Weights of a small image diffusion model.
Training: 18500 steps, batches of 256.
Rows from expert 38 of block 3, named by matrix and row number. Rows with one number belong to one neuron. Each number is 200 + 30 x the weight over its row's rms, rounded and kept within 0 to 999. All counts start at 0. After the name is the row's rms in percent of the matrix's.
# up: expert up (model.blocks.3.mlp.up, 64x256x256), inputs 0-127
# down: expert down (model.blocks.3.mlp.down, 64x256x256, transposed), outputs 0-127
up.28,095,200,208,202,183,199,177,185,244,226,216,208,186,210,177,209,224,221,186,222,178,196,183,238,184,234,207,236,285,225,185,178,237,237,200,215,188,130,195,145,193,173,144,187,191,217,241,184,179,243,266,174,116,170,220,216,198,199,172,198,147,158,225,220,146,274,218,209,189,161,141,191,214,134,120,192,201,207,141,208,218,214,193,235,187,186,220,227,218,166,178,190,242,164,209,224,197,218,179,209,172,208,232,258,207,161,177,186,214,166,195,198,187,227,208,238,161,231,216,190,218,200,191,220,165,223,219,217,193
down.28,091,181,208,203,253,200,161,179,217,172,207,175,258,219,221,192,214,208,176,199,156,197,227,211,216,158,204,157,192,174,188,211,184,166,204,174,178,243,235,222,185,200,208,42,202,230,203,204,174,195,157,215,210,245,208,191,245,176,157,254,185,222,190,190,211,193,218,198,164,216,180,191,211,147,206,153,218,194,213,246,169,178,217,168,166,146,173,196,188,193,224,225,194,206,198,203,251,203,169,193,236,221,197,197,164,185,174,240,219,176,191,187,236,267,236,157,258,196,165,174,224,223,216,192,261,190,254,200,168
up.29,048,236,261,216,215,184,185,211,218,228,153,184,191,248,180,220,184,170,207,216,179,237,177,226,209,171,190,211,227,266,201,209,182,191,210,173,223,165,211,173,189,164,210,134,171,172,142,195,167,224,224,235,177,165,204,214,146,202,174,155,186,190,173,228,201,193,176,212,137,181,162,243,221,162,189,183,224,169,213,214,249,177,225,131,237,216,235,194,221,146,188,198,184,184,193,211,176,162,198,226,256,223,195,241,210,236,190,185,185,148,170,257,190,191,160,202,195,208,230,179,187,217,247,235,182,222,155,141,183
down.29,090,117,213,192,209,164,223,255,185,181,218,211,179,223,186,186,243,187,179,205,211,125,209,211,224,184,241,179,208,240,220,166,189,184,227,196,197,192,220,251,205,161,227,166,203,193,278,267,180,156,183,184,244,168,256,226,188,231,198,233,253,217,207,208,156,191,214,210,197,195,150,208,151,221,195,192,230,286,209,130,143,193,210,173,167,168,190,156,232,183,180,159,189,169,209,205,213,202,172,213,191,166,224,216,193,217,203,233,189,206,202,186,176,182,204,154,272,180,196,173,158,197,151,149,228,217,215,174,182
up.30,079,211,187,229,213,245,217,231,197,197,185,237,132,217,182,142,215,254,190,195,192,196,193,200,198,212,168,201,203,191,185,250,229,254,164,191,174,178,235,187,193,252,194,160,252,161,229,166,160,233,240,181,208,170,242,225,162,242,190,166,154,195,192,252,241,167,184,201,188,199,241,193,218,252,191,225,228,205,154,248,178,226,204,179,210,231,168,208,176,197,211,175,179,181,235,206,212,213,206,151,202,184,155,176,231,181,185,233,169,227,181,228,171,210,214,184,202,162,258,214,212,207,191,190,180,261,190,167,184
down.30,075,159,187,201,163,178,168,172,207,179,200,248,163,191,186,191,237,212,177,232,230,121,201,173,183,197,251,220,207,209,213,212,216,234,256,215,170,211,236,161,187,200,189,185,206,201,206,195,179,186,178,187,256,153,213,211,248,193,236,188,176,178,196,185,191,184,239,210,198,237,200,209,163,225,214,210,243,282,184,208,116,185,238,166,160,177,235,207,196,187,178,145,145,141,194,158,176,219,200,193,180,198,179,197,186,203,206,224,226,208,180,184,204,201,195,215,247,198,211,140,146,209,194,157,189,198,220,223,215
up.31,146,168,238,230,186,209,160,288,202,184,236,158,227,214,212,214,196,191,160,201,212,128,209,213,212,175,135,186,168,129,198,178,175,177,248,207,270,152,253,232,221,207,226,195,199,167,194,223,198,160,167,223,174,219,205,217,222,234,140,211,186,235,224,175,208,126,238,189,214,222,208,195,211,219,220,176,189,242,198,226,187,238,205,174,263,195,207,171,204,232,206,185,164,202,217,188,208,217,187,197,229,217,307,269,191,230,214,225,149,162,192,206,210,229,197,170,193,180,235,229,158,198,222,221,189,204,214,185,196
down.31,144,213,185,196,223,182,145,219,175,182,176,192,204,198,200,206,181,182,198,192,189,293,204,214,238,201,164,204,115,135,182,201,228,196,199,179,156,264,229,230,201,173,195,125,220,270,174,186,184,183,257,182,183,190,251,246,213,190,246,226,226,195,211,227,185,176,262,254,191,185,174,241,235,145,177,224,191,202,227,168,182,210,157,227,180,169,181,139,188,163,201,180,137,204,205,203,196,205,194,232,188,240,180,222,180,112,199,188,208,168,201,211,174,235,228,248,244,226,200,191,233,185,183,192,217,216,252,209,199
up.32,094,157,183,160,230,269,217,234,169,231,177,231,155,196,248,223,205,275,206,240,243,225,144,185,180,175,217,228,180,210,232,210,201,207,124,191,188,226,169,161,219,223,219,196,212,203,166,193,202,208,188,152,228,205,195,154,151,218,146,221,158,219,212,235,226,212,226,198,143,225,222,236,222,118,166,231,213,204,191,288,245,203,203,221,193,171,170,189,205,201,230,196,213,198,224,198,187,171,180,201,205,121,153,147,163,176,187,165,260,196,173,244,174,217,186,164,191,187,230,231,158,163,241,221,180,163,211,198,213
down.32,093,228,176,216,199,161,148,152,190,170,237,199,193,241,223,208,239,202,229,217,188,230,202,194,195,222,184,195,195,208,208,171,209,186,224,169,206,182,245,235,127,232,200,183,220,194,210,217,158,261,169,136,179,227,152,238,179,176,195,205,187,146,186,166,183,125,247,222,174,234,192,241,231,217,192,226,204,206,226,264,155,211,148,161,208,218,221,209,204,142,193,231,190,156,205,264,133,199,193,199,192,232,179,189,212,216,140,185,186,183,249,226,193,211,174,236,110,211,205,181,169,147,222,170,197,225,195,179,200
up.33,130,219,199,219,187,212,180,274,174,220,167,186,188,203,217,202,202,211,198,194,150,208,201,216,172,199,176,213,208,201,238,199,202,184,200,182,206,226,185,161,237,167,150,230,204,241,208,166,282,200,249,180,223,169,180,172,201,186,208,176,189,103,181,201,267,206,223,232,177,206,201,231,206,200,192,127,201,209,199,196,233,221,225,213,250,194,150,218,192,247,229,202,189,194,178,181,166,151,198,218,220,231,163,186,174,242,199,175,206,198,229,205,194,253,187,228,194,219,211,192,130,216,128,164,201,212,181,161,184
down.33,117,242,206,207,179,208,169,191,226,220,202,194,209,208,201,161,182,204,193,212,162,144,221,212,200,193,265,234,227,210,198,170,220,197,186,229,209,242,170,204,223,244,174,202,212,204,81,186,182,188,189,197,185,166,155,181,211,155,123,225,155,220,199,223,221,209,161,169,182,209,196,217,198,190,222,160,229,147,175,158,173,180,210,203,211,172,233,192,205,232,172,230,252,183,191,189,255,190,189,203,195,242,251,172,188,231,234,205,211,237,173,207,189,205,206,200,180,172,181,233,259,183,286,181,175,194,182,182,235
up.34,135,168,220,237,188,203,198,282,222,199,216,211,213,218,179,178,200,213,164,224,198,141,203,244,178,199,121,167,158,117,196,197,201,191,280,214,248,182,233,208,212,174,220,214,197,171,210,241,221,171,168,229,169,190,231,227,214,227,132,178,204,200,232,190,227,138,231,160,224,216,192,188,205,202,217,163,188,223,202,194,217,221,204,191,227,203,217,209,208,221,192,199,150,218,204,210,216,223,186,193,218,191,332,278,193,223,180,211,191,178,169,191,171,254,163,170,190,182,232,217,165,212,231,227,188,220,179,190,180
down.34,133,233,207,200,220,149,157,230,159,183,192,182,179,197,218,243,202,184,193,206,165,251,219,205,238,195,179,201,113,159,194,190,228,221,210,178,168,222,219,225,234,185,186,128,219,244,190,195,179,178,220,190,181,183,219,241,233,186,234,247,279,222,226,211,186,211,243,273,193,186,176,251,220,183,193,206,193,210,219,130,178,198,153,226,170,196,181,113,211,180,190,193,133,200,208,213,187,211,199,226,199,273,189,214,175,127,198,175,199,185,190,219,190,218,219,227,250,223,193,207,192,208,166,200,197,228,197,182,239
up.35,100,181,247,211,194,203,138,250,243,231,245,148,217,229,207,196,149,164,161,200,180,197,222,256,226,138,180,192,208,165,159,202,228,150,263,124,247,186,173,189,188,173,185,134,163,186,230,185,221,193,191,229,152,201,192,227,219,190,141,184,217,177,218,171,199,117,224,215,214,216,195,188,201,183,191,138,195,166,156,243,204,226,201,198,232,190,210,199,257,194,224,186,180,195,173,222,201,192,191,215,243,227,294,247,200,223,177,244,184,142,162,206,201,212,200,191,184,257,183,194,170,221,225,199,204,191,186,183,184
down.35,090,182,222,189,198,162,196,263,176,152,177,187,182,230,207,210,232,169,177,219,233,146,178,195,241,214,265,187,172,190,168,201,208,189,215,193,159,171,225,238,185,219,176,126,178,204,196,290,190,178,223,196,193,211,198,254,198,210,201,223,228,226,175,211,136,184,220,237,208,229,174,225,155,221,195,193,200,241,186,155,181,209,197,191,129,175,174,146,203,165,184,195,155,206,243,209,211,199,138,217,196,182,206,221,174,165,201,191,185,220,187,212,162,155,201,218,242,205,187,146,186,207,173,162,207,239,207,228,211
up.36,106,143,170,168,204,205,206,235,176,216,240,227,218,195,189,164,197,223,177,137,229,197,240,229,193,215,264,209,170,198,163,201,157,175,154,229,165,199,128,165,228,143,198,191,262,245,126,169,181,209,178,195,211,218,203,164,224,176,153,179,161,231,221,174,240,179,218,188,199,196,260,206,184,226,205,248,210,225,182,238,200,182,200,198,209,213,158,184,143,237,227,146,212,192,197,166,200,208,224,204,212,172,204,163,189,212,175,225,171,173,175,152,192,192,236,183,241,202,246,224,206,159,153,184,199,188,226,208,178
down.36,107,180,214,228,212,202,209,184,220,202,217,227,167,211,196,134,216,194,268,206,231,231,205,262,197,173,246,228,190,183,200,228,210,234,205,260,186,182,225,219,183,240,179,230,217,185,183,144,215,185,198,198,176,209,190,181,215,229,243,176,160,146,178,215,205,189,187,135,189,212,192,234,146,265,220,202,232,176,181,294,181,157,178,178,233,222,208,318,188,218,165,210,202,201,175,178,200,202,199,179,185,162,165,157,230,234,194,204,157,234,237,209,225,198,225,207,188,203,225,202,185,194,198,149,164,209,211,191,224
up.37,120,243,179,207,198,236,146,212,208,211,184,226,196,193,216,193,199,210,192,193,269,256,188,242,213,192,220,195,218,207,240,202,177,203,270,144,190,223,167,204,218,242,241,196,190,216,279,227,199,175,205,173,204,231,176,194,253,178,299,183,202,225,203,201,209,247,211,223,213,225,194,204,218,197,149,174,205,192,149,191,178,197,168,249,221,168,192,202,198,194,181,182,222,226,173,164,193,163,149,219,198,242,206,153,190,203,204,203,197,199,187,190,175,267,167,237,156,224,186,204,121,157,203,144,216,165,188,233,233
down.37,122,193,201,245,244,235,213,193,185,208,197,202,181,225,203,246,186,221,164,234,186,207,190,138,196,220,160,175,208,232,226,189,178,233,161,214,121,199,208,196,248,292,189,253,215,174,166,239,200,199,229,191,218,190,251,210,180,246,103,213,215,239,204,211,178,163,190,183,197,166,196,226,194,224,226,188,209,170,165,171,175,192,226,212,160,189,185,172,208,246,222,180,253,204,238,216,205,172,187,233,183,115,178,197,196,212,231,238,187,155,149,182,137,131,220,242,261,210,243,221,244,152,163,187,196,234,183,182,204
up.38,115,227,195,216,205,213,206,202,179,216,204,191,164,203,209,224,177,184,224,217,166,242,188,199,164,178,204,230,237,238,250,229,192,204,170,223,168,205,174,213,196,242,196,216,192,186,259,198,230,203,183,225,235,193,122,211,181,206,273,152,164,209,164,180,222,195,199,174,202,175,208,230,192,193,233,239,207,164,202,231,193,182,190,228,196,178,179,205,205,135,231,245,192,149,169,230,213,177,214,181,182,200,109,171,214,171,182,173,198,258,214,209,187,226,207,169,192,195,227,173,194,274,221,202,195,200,202,243,192
down.38,108,149,217,172,170,160,122,230,154,168,190,247,183,181,179,223,175,218,192,214,199,229,227,188,200,194,185,237,241,215,183,239,147,214,200,190,140,165,209,220,208,143,228,158,197,194,202,211,207,206,232,243,234,180,196,187,168,222,222,223,254,160,204,199,180,213,234,178,155,196,179,150,247,198,194,211,209,209,201,166,204,197,211,189,202,165,145,155,207,185,175,180,233,192,172,198,166,208,177,151,207,201,187,191,158,171,212,224,171,204,205,178,191,208,205,170,314,195,180,196,224,266,182,233,218,216,208,229,208
up.39,121,248,173,181,225,257,207,156,193,227,158,184,181,211,174,190,165,175,293,216,223,271,144,250,210,239,229,189,232,247,200,248,198,215,262,121,197,212,216,210,160,213,216,189,200,209,189,188,185,215,222,158,229,223,192,202,175,211,207,218,225,160,205,204,197,226,209,216,221,228,197,200,210,219,117,224,224,133,234,194,251,208,229,193,152,217,218,236,227,175,229,174,184,204,169,185,235,160,193,206,172,206,214,155,182,149,186,183,181,239,193,235,183,137,188,211,176,190,193,179,263,225,191,142,183,180,151,178,216
down.39,107,184,182,217,202,209,196,199,236,211,226,245,209,183,185,206,208,241,212,172,187,195,171,209,175,217,201,227,214,162,161,234,186,199,163,223,199,273,235,213,231,198,195,199,223,212,208,201,243,215,218,168,246,197,237,253,262,226,145,178,227,188,231,201,164,229,197,241,172,183,241,223,228,159,168,211,214,209,185,108,214,183,203,227,227,171,152,103,243,261,226,223,213,160,244,262,197,186,157,197,233,158,201,180,151,213,213,206,160,216,229,220,219,199,156,157,232,226,218,201,176,209,178,258,209,189,219,203,204
up.40,096,219,209,164,202,210,222,174,164,198,218,154,219,235,196,184,161,216,223,214,175,236,138,215,208,156,211,200,199,230,256,192,185,156,217,217,151,166,135,199,179,202,239,149,165,189,232,196,196,201,257,223,180,203,156,232,170,215,260,239,197,191,191,203,165,142,213,179,151,177,129,215,220,199,199,200,163,235,237,196,238,223,227,153,230,236,211,174,204,148,186,219,173,216,183,186,209,206,197,202,205,209,213,175,231,211,197,194,197,216,136,202,227,166,152,217,183,241,221,198,225,260,211,190,214,222,189,151,220
down.40,087,132,232,197,217,157,233,275,154,175,203,218,202,238,208,167,229,196,164,180,195,123,181,212,230,159,245,167,173,247,241,205,185,200,256,190,185,184,244,221,198,169,219,171,199,193,259,245,200,161,182,189,213,222,222,206,194,208,207,229,255,178,215,210,147,166,190,202,198,205,165,185,151,201,200,208,193,284,214,137,152,199,191,185,169,167,200,171,247,178,186,173,198,161,231,211,215,227,144,199,204,196,236,195,195,199,221,239,196,205,193,175,213,199,190,146,273,189,199,195,178,182,132,161,231,181,219,194,207