{"model": "image diffusion model", "train_examples": 45211, "arch": "dit", "inner_norm": false, "beta2": 0.999, "cautious_weight_decay": true}
Rows from block 2 of a small image diffusion model, named by matrix and row number. Rows with one number belong to one neuron. Each number is 500 + 50 x the weight over its row's rms, rounded and kept within 0 to 999. All counts start at 0. Numbers have three digits each.
After each neuron's rows are labels from the 100 images, of 14848 (inputs lightly noised), where the neuron reaches its highest value: "top examples" is what is common among them; "patch colour" is the nearest of a few named colours to the mean colour under the peak. Only what is clearly more common there than usual is listed. The data: stained colorectal tissue patches (NCT-CRC-HE-100K).
# fc1: MLP up (model.blocks.2.mlp.fc1.weight, 768x256), inputs 0-255
# fc2: MLP down (model.blocks.2.mlp.fc2.weight, 256x768, transposed), outputs 0-255

fc1.294:574520566460493545568442512506504507506466598531497483477419561509454495518373624470480456492493500376486551485498532521536387531520608459473523525511489456420428355394462354533531497491475455565513593489509445361521516437423493514527450680484489438503521461568474496496476471470481442529495525475488616411492539471495461461360479492562696571586496489486488475492535524481535440474457452541456502469449496519478548493454475562439548464515494444517511475531462529501588435528494497533474572476454507475473458515488554483550482490469492508452461494533539486536487394635487455461486548547498532470571512523432445486460495481507529448573563497515510581474503554427473487480558464536489443497511479525560581481514521485511478568514487586485436473472539529462429478491571559
fc2.294:390538449495469504479464475485486495448492445534497508504624366487339426512394503528404505474438498696520468538388529448537550520497475525473479471507520483494503394306565487457560462453551537485485419494465463567431489452455484552489449509447530479431481522413482554513472500476534502522512473531507383678417468421478458526482474545503449516496484495491505424526426451519456453470528473487421616462479429529459444538536444527476531509529490567476490482449439496505554463511534528480569527471528487456474517529483558452476524509477578497540476492522507467427501471542559425484505547545526501460581413637491539512487522536551486455434522439506480508529565525500462484587502513461423499550577450573401588489523565540490514419480512518510488504509494589527513490507554511
top examples: tissue: lymphocytes
patch colour: grey

fc1.116:550527518548495509491486438547401571566546441460458497548445526532506546439439542489550436574509550624522515620528563471496455470532476538525563458520563428540475497594493496491520459491453456538509542434516513399521329573483516481415519495558606486512439446527512482488490533458510530462482536440477590571489474520521505458514569623566498511557547412497476519499521536421500537470450343444468468574504406467498459492546441426527555499527476610515434495470549537568492572388473507507455556460601490530480455473567406448532443489483476487518526506589544452512425465620463498519503553445425385522522598561540508513486551564507511486501514526586565497505423504538496529471460444482454453457547599488396544526555439486565465469532538491455495546531498586516461472486456524
fc2.116:561418559526489422506512595565557496565414441496576471523528468545485478495570474546400521592449507482530491537515573479447520573448516447418458511531474498500538491489548536410483505431461468520448589499482583523507585485403480446505553670503472498480471410484577600495525450483514475479491523478518443449442519388508548486428501451537471517499512519485492495521439492408516489464510458488432576535444510462472538543470481483402422479558488481476439423508505544510463564480515508471492564396553524485545422561491544440546521530447507537553503512656471507431442448423560464479439586468532581509540579545498427508481647482497575496620547483435437546526579455506436499546519588466567472441485423353525524509553498495528526502493512505524441422515489532536479450514444575
top examples: tissue: lymphocytes
patch colour: grey

fc1.503:563501511542503352489446540534484494508482546469489515518498518509447345519471498497436511559450455478532461526482516471501495429462447646487526547525457493583503588476556410608507472545440468523417535492608474481329531603442463509536520489515476493500523460474424420517483524541498529558466484498437566438444434525486458475433517534538504507500533552502540541598556455494594420464551550520514560599409472423496538446456511443533563557493410430526445488509464561456493560527454519496470444536462534521565616414522577553489591502510539636480497491470514504470412570584425482456524499593459513468458568481504512502488475474474487497502447440472560517518502497500470541475447414534483517470564509457389552511550416504556470471605477536465524519482436585518509407442560455
fc2.503:417521519563569534546479436497493507552531492544501474504531486511521483491528500531409480560538495521488483427521549466447496505463560569476478449527542401578536449544581454522602509518509562575440578480473383546429500569506406427466530361424515468515507432477428509521484512561479520544447492564484500514547534465524515477486477478488465520544548453448500543441506501542430539498542527496495488513541509444495533524504450376483643504477523493506468451499429405487496605503453383452536502602399510538546559455551428555615431486453512408416518531524462501432423466457496541394513448545441448568557485491517539524481509546539527463486528491517412589565498461568433469475477583402544484561483516483543469560465413451384481488572477454459542381444478487539470398520610525
top examples: tissue: adipose tissue
patch colour: white

fc1.382:519485529490406552557467425527513426523480552470473435480562547548519515503520467433454554443383638529462604523413475482482567530502497576486531481517538485553527531432519478501542494595489481414491491615431483527477514390485500587503599489492493446544507525538507462532510598558462486482446476581525445550546513529439513439532520548488623537502495501539478474488434349500510531451474475496603493592540519493568366491529469546517491428455532435355441508508482488542501473474535652525490466520492461518493406544478498557504478471388522488494516520491551480477604490451469509489555441490477560423459517489539466465468517510485537535591464442531535449436452471474531548540525518480475462517595430454518486484504445523469560515497451444478463395576442471447404540341504440
fc2.382:452549487449602480560492435527456497440496455502527542495565419531449593479549495466484465517415508562391538466569567444458577471474520478543479489585521542474545547471411369550453473449501442485396492491469516501471487577521494704465512580519428508503490506495533528573478463551507514450460445493491505584515580526550524497560490453533443457482498454568500446454541484500506499482513474503482464561503486498384517547471500454511490481548506530517548569693534411524514499458418418535504438482556482475417499554502514563502541563457443526477550461406506538359478553552546632521421491527503512448469482472504583583518531457615502500480582455432475485492482530495538508491502491546600615481394465434525574524520455518454516466443520502556464493560510450562445535480509537
top examples: tissue: adipose tissue
patch colour: white

fc1.552:522552560560475517550454464487460502567528513568558487535533504490513463457502498461458473544485432484490519543499452517547568470562513509578595446485419456593520474418491442530539508519423460443555518533597470501429538473513412554509492551480485503574442493514464505482511442584544511486344410620512526470491518549560448514496495584490517488556446479523389495508536402478497505358554489527558470556512514524503437513466417556547565508489451485482535552489470470559576579571515508463507496630495558479498480483475493557562494477396455492484482416489496396423462484483570541484451560477471545467463615550523523513485502498451578596587488528478495518488598410478516501495486501501377516471472397456547562644565424510544586418488436464501495551630579470467471441488503516
fc2.552:424495452468578401489521448509467504425458460514486564451564457539472633563569515459383458568406506401450468459550498373486583506517574445536488506556476505534491459503420521551488479424524478466478477463519446557477498538442636657371528524550447504444507533452509557509484426515482484459562478523473505467461444553507523535541476518458482432526557438605502474448537507537537482498442482501465472525496451407435522486461565445471428543431526506484468537583565475478535429442401396515515419460556512525355519534525502445538542543472515477475533486414532503417513584529434599527422517454524569457405477436532508528539469504579496535491445451528467495554539527448569535538484487507542596455385464440507564461432506510491525448475465464503510513557550498533485583499492471
top examples: tissue: adipose tissue
patch colour: white

fc1.344:523515595461607526512478598469487460462441507441584515494564603491539493498475461470389519450440512542456497599470530457523554520442487535524631426531503493497452561411486434550491534471489408436486451477555457503497502475504515566484555480505484509581532561514484538486519456511491455494402437446465466469433537533564477459528562531500478396450460532560496453476497365595432528520560528531582454452456458488502521457355531588522526446468505479518498505564650464367458493531573539524488469468540451501532491479535491467521502517392469450436543411556533610410502503482505528533480506534539533446410498470524581479578508453429405503516522500475479454472463474452535523452480431501485535498539499501555528560545442414421457524497536483526507603620490526610548508423595479
fc2.344:440556474494427519498466550507486454570480596516503480489530455518439466513611499498492398519443491458437504532469470536560501468607493505518473460582458518557490487432500633501422469537503488582440522447481526467467551492448473593524528467491424494484458512439454482458531565445504461541593497481513500514517512473445432484579626463465511507487543500430509464614554545435499585493543456488481554395485515480469503494613379480498459387409481471496498497374548557458561593458532410436504587527400497516504464528503466555488555490416648456539438511512482456402507562440472560538513541457550468480450492471519494524551553531508566507581379443460501543556432546463412508539515462572513476461544487521472593514383563473464545483474441505484480580496506462533460455538417560
top examples: tissue: adipose tissue
patch colour: white

fc1.464:441528562498574488512464479501471526467463516549451474536537498474508533430529486482458424570407534373493528542479530498535580395503461501527490541538567537539484634497542530512546564530511490358542476465524442554551497642450453531613472525545432522521541502498500525479521375521479525473419488504493518495482491531558501437511544583468463444503506466510463584495612524465532464489545519432492459530496448554473586454479458447677418529469421516554511532491464542479540511527489583465513520451523432543566542469463537477506510600453437575430536471555509465449506402542557560443379525491502504517431521563474526508514574508468533442532448444448550463477527521513465498498492456471494436453439545575443526537542366463597428419487517548469508606575527467545430513435422589
fc2.464:535515468492488618450524439525482509493499491519458563400457399496588502426532513416405513439422503461541454529469541575565480495554483470431457491535500482507562548462501575600539476509472576533536454525481501469461588567455592654474494522492460538452490491529443442497478492489464495479568473476459488404356498500503511488533585494378533576509529500516510553544489507506532542437507496499453449503506469525482496509479511599478440562491487434474506529500412497466463406567501491446470459543501532501499525518477576518512463405387505454576433593555507534465482538476480431518367543556527518471452357400490415513475419433450527510468463475535525449531598362534489515474464561477458414461571468492446663512405505509478523508501465496482556511480549488449521595501518467
top examples: tissue: adipose tissue
patch colour: white

fc1.27:499475528524480497512492546527470618383596510545432493458486512555522454486461594521549500552463597590502475569515603482504476453444496526478536567518503462519477531531571459531468459455513510494473575422446557416528406547494623486423531500608489529519528386478567405548429536423537554515532506415473586510533441535445589505470607516539488554517512479447628522459504531443502494544461467486494502505473431432441497428491478444461472384532462567503377452563589497454438567465486511467426601472576534517488488500404478444534419555505563535524570496576560472542417481576496514555512535479495457510459486544514487480529494558526407479494523524593586497524479540505489583479498436396448465505462499417555503492570481484563487551457458473412567509504454569494483590526510504
fc2.27:484461457501553512543574547558519488476453461514548458475523469576508464544573557490425537598423517447425481566438530483612590444513550450449531408466499438477522449503542505520449503499572364531404468480493602509576529508451529449459577525497482489435487489558561585428547521449482520504477511510441422435618490485488498533533534516483459553463383527526506545522519493489529616523564556525380476532576505477547525498455552498361386509514434504525437478570546542471437464529462542520593403514430513457542483489538519516514514382479566533530480522532463466500486494456555417521455459502556487516457497495525472550392543532516521492660488435467454471524451540567476461551540500528497512500513521464527563533554343471571530480512467499553479543552486403480453583547403515
top examples: tissue: lymphocytes
patch colour: grey

fc1.643:624482463404489530461540405560438525525505561466458550515473517504454467506428494539527408478492521529503518438451539426479490490434471385550523574500493656453437550381510461484504495453553502423507501469407493483522342504496462491504523558513540416487565531525513527481534553390476506459551561435499579506457507494559538506465519526462444469491529455591510641495545488458568385571461633468514518506547571574496482506546545500457437543534500430463467545458453474547393486501410512508481408446543486554523523496469614426512462541470482543464485496518499491527514541520499433577474551527476471472542403426462506528541588446529546428491502533572463480475506533520522477457504397488544467527538587554545519583435465480476460534496505553558467552496439384502539479421406435
fc2.643:620471421550536444569501466509533510545466548488491466531508523484470519485479462490460548525425518488496479495463483549413532423516493464573492508518549446496392511521471366482613443501525435442588485481510545490470494400547439491515548646465513553430472520553470502487528442557513470536489550380490449530458507552562550445566586525553604513509582576503548436502483506510524458499565563526414482484517490453450527592479508561586462512451487418461470483509402525478440527534560457518408453439542513574492499506478549468539420590517464554534475518590525545551480551486504547568459544557525580509556576534522440478460477463455639444531471473555459487569462494416497507503500441506593434441413559388506644587530446540471495534527558491507525472537513501367443486514541506
top examples: tissue: lymphocytes
patch colour: grey

fc1.150:530508513452629510463496420505474548441604412512484441548479541448482540529497592535522456433499603490581592499567485461486454492532463494487505574529518485537439503546463544516506480496527450497523521375509356524479461473442484504483536405585561518513565430457520471539574533497562550430421446565498502551508527525597555501480536524639489422590575511420461531501527473453519478517451516417473530500422513512424466419558471486518498509535523498437443512434535501587518564494402560585488497468562477473466520477482531461460457509498394433585515509559480478576532537728541524471548528531471587505465549498410478492501512458502468421511496458515433525546442536476518415499560433515401569478520507565495526535566497461489448548531435521416607494541518484527517483474463489
fc2.150:680511487559569562452500492470489460550539428471477553447519500533608507478474489510454508469512486481507451545454458486552481477522493553434515573481481460531487622482530579505532501560480540508543467497510536420425487350502547521571514422500436523534494492524467511516465561484483504512599489566460482490511523529545590515488547492513549517485486529562488518457342580522554484486497442504510497485492490535510548565503471504540584569536513481435521492587404446502406458464520619529387529509449516423583533426502549505560477407490487354454502495520539411479474528501577440564451493488493357544524471458458421513511438471463533445491438518412473541589484532410464526502477377474498482433541545487497513428491427479413499535550492503491510536535490409408459550484640445
top examples: tissue: lymphocytes
patch colour: grey

fc1.766:429497494478470545557422441608531526500445538531476473504586563473418525450509518427471459570398496446509520544527519526557587503553498547446485489483502522519505509540509543490513523574481514523481480576511500462520500510492510567461558459493415475636535510429429500465439419520505502488535579467518653502509427540468510456510509613449563526489464490542548439497480491485534496492436491527568510569524498516419550445384560491582452495489488512456515418527464452490537506561439617476586533444522474454495498520537454431533564481402486568469478476534588516446514441485526430381617531499543494464409458575492537479501505429445530525536485454485457457534492568404489519443504511466502520527386455500488578519491379556590477410496509469509521471565485455470485541266529552
fc2.766:606435477488502397511500489513475515456522470503531449518447359473528481489589476437456557468423455441492490592407532690529516476440481525508508472581510583436424559542457472517441489466522517565473528503514508536460510589535448670445494540467530508498487523518521461524602510507447518505447458467501494498524584502532502521509418470443460511489400423493506574530537642519483444500515567460515435465488566499511514494371470543456515458517435512470477585406494457478546587566454539511511474519554488565593476495451577491532466531431401492529538507532520544386474514453463471545433462464504395494517406532533604555527603446541514483426590455596492416495475535551478517488482498526437463423441475521542588538543389515476501509474524506553497497527542485460484470483508514
top examples: tissue: adipose tissue
patch colour: white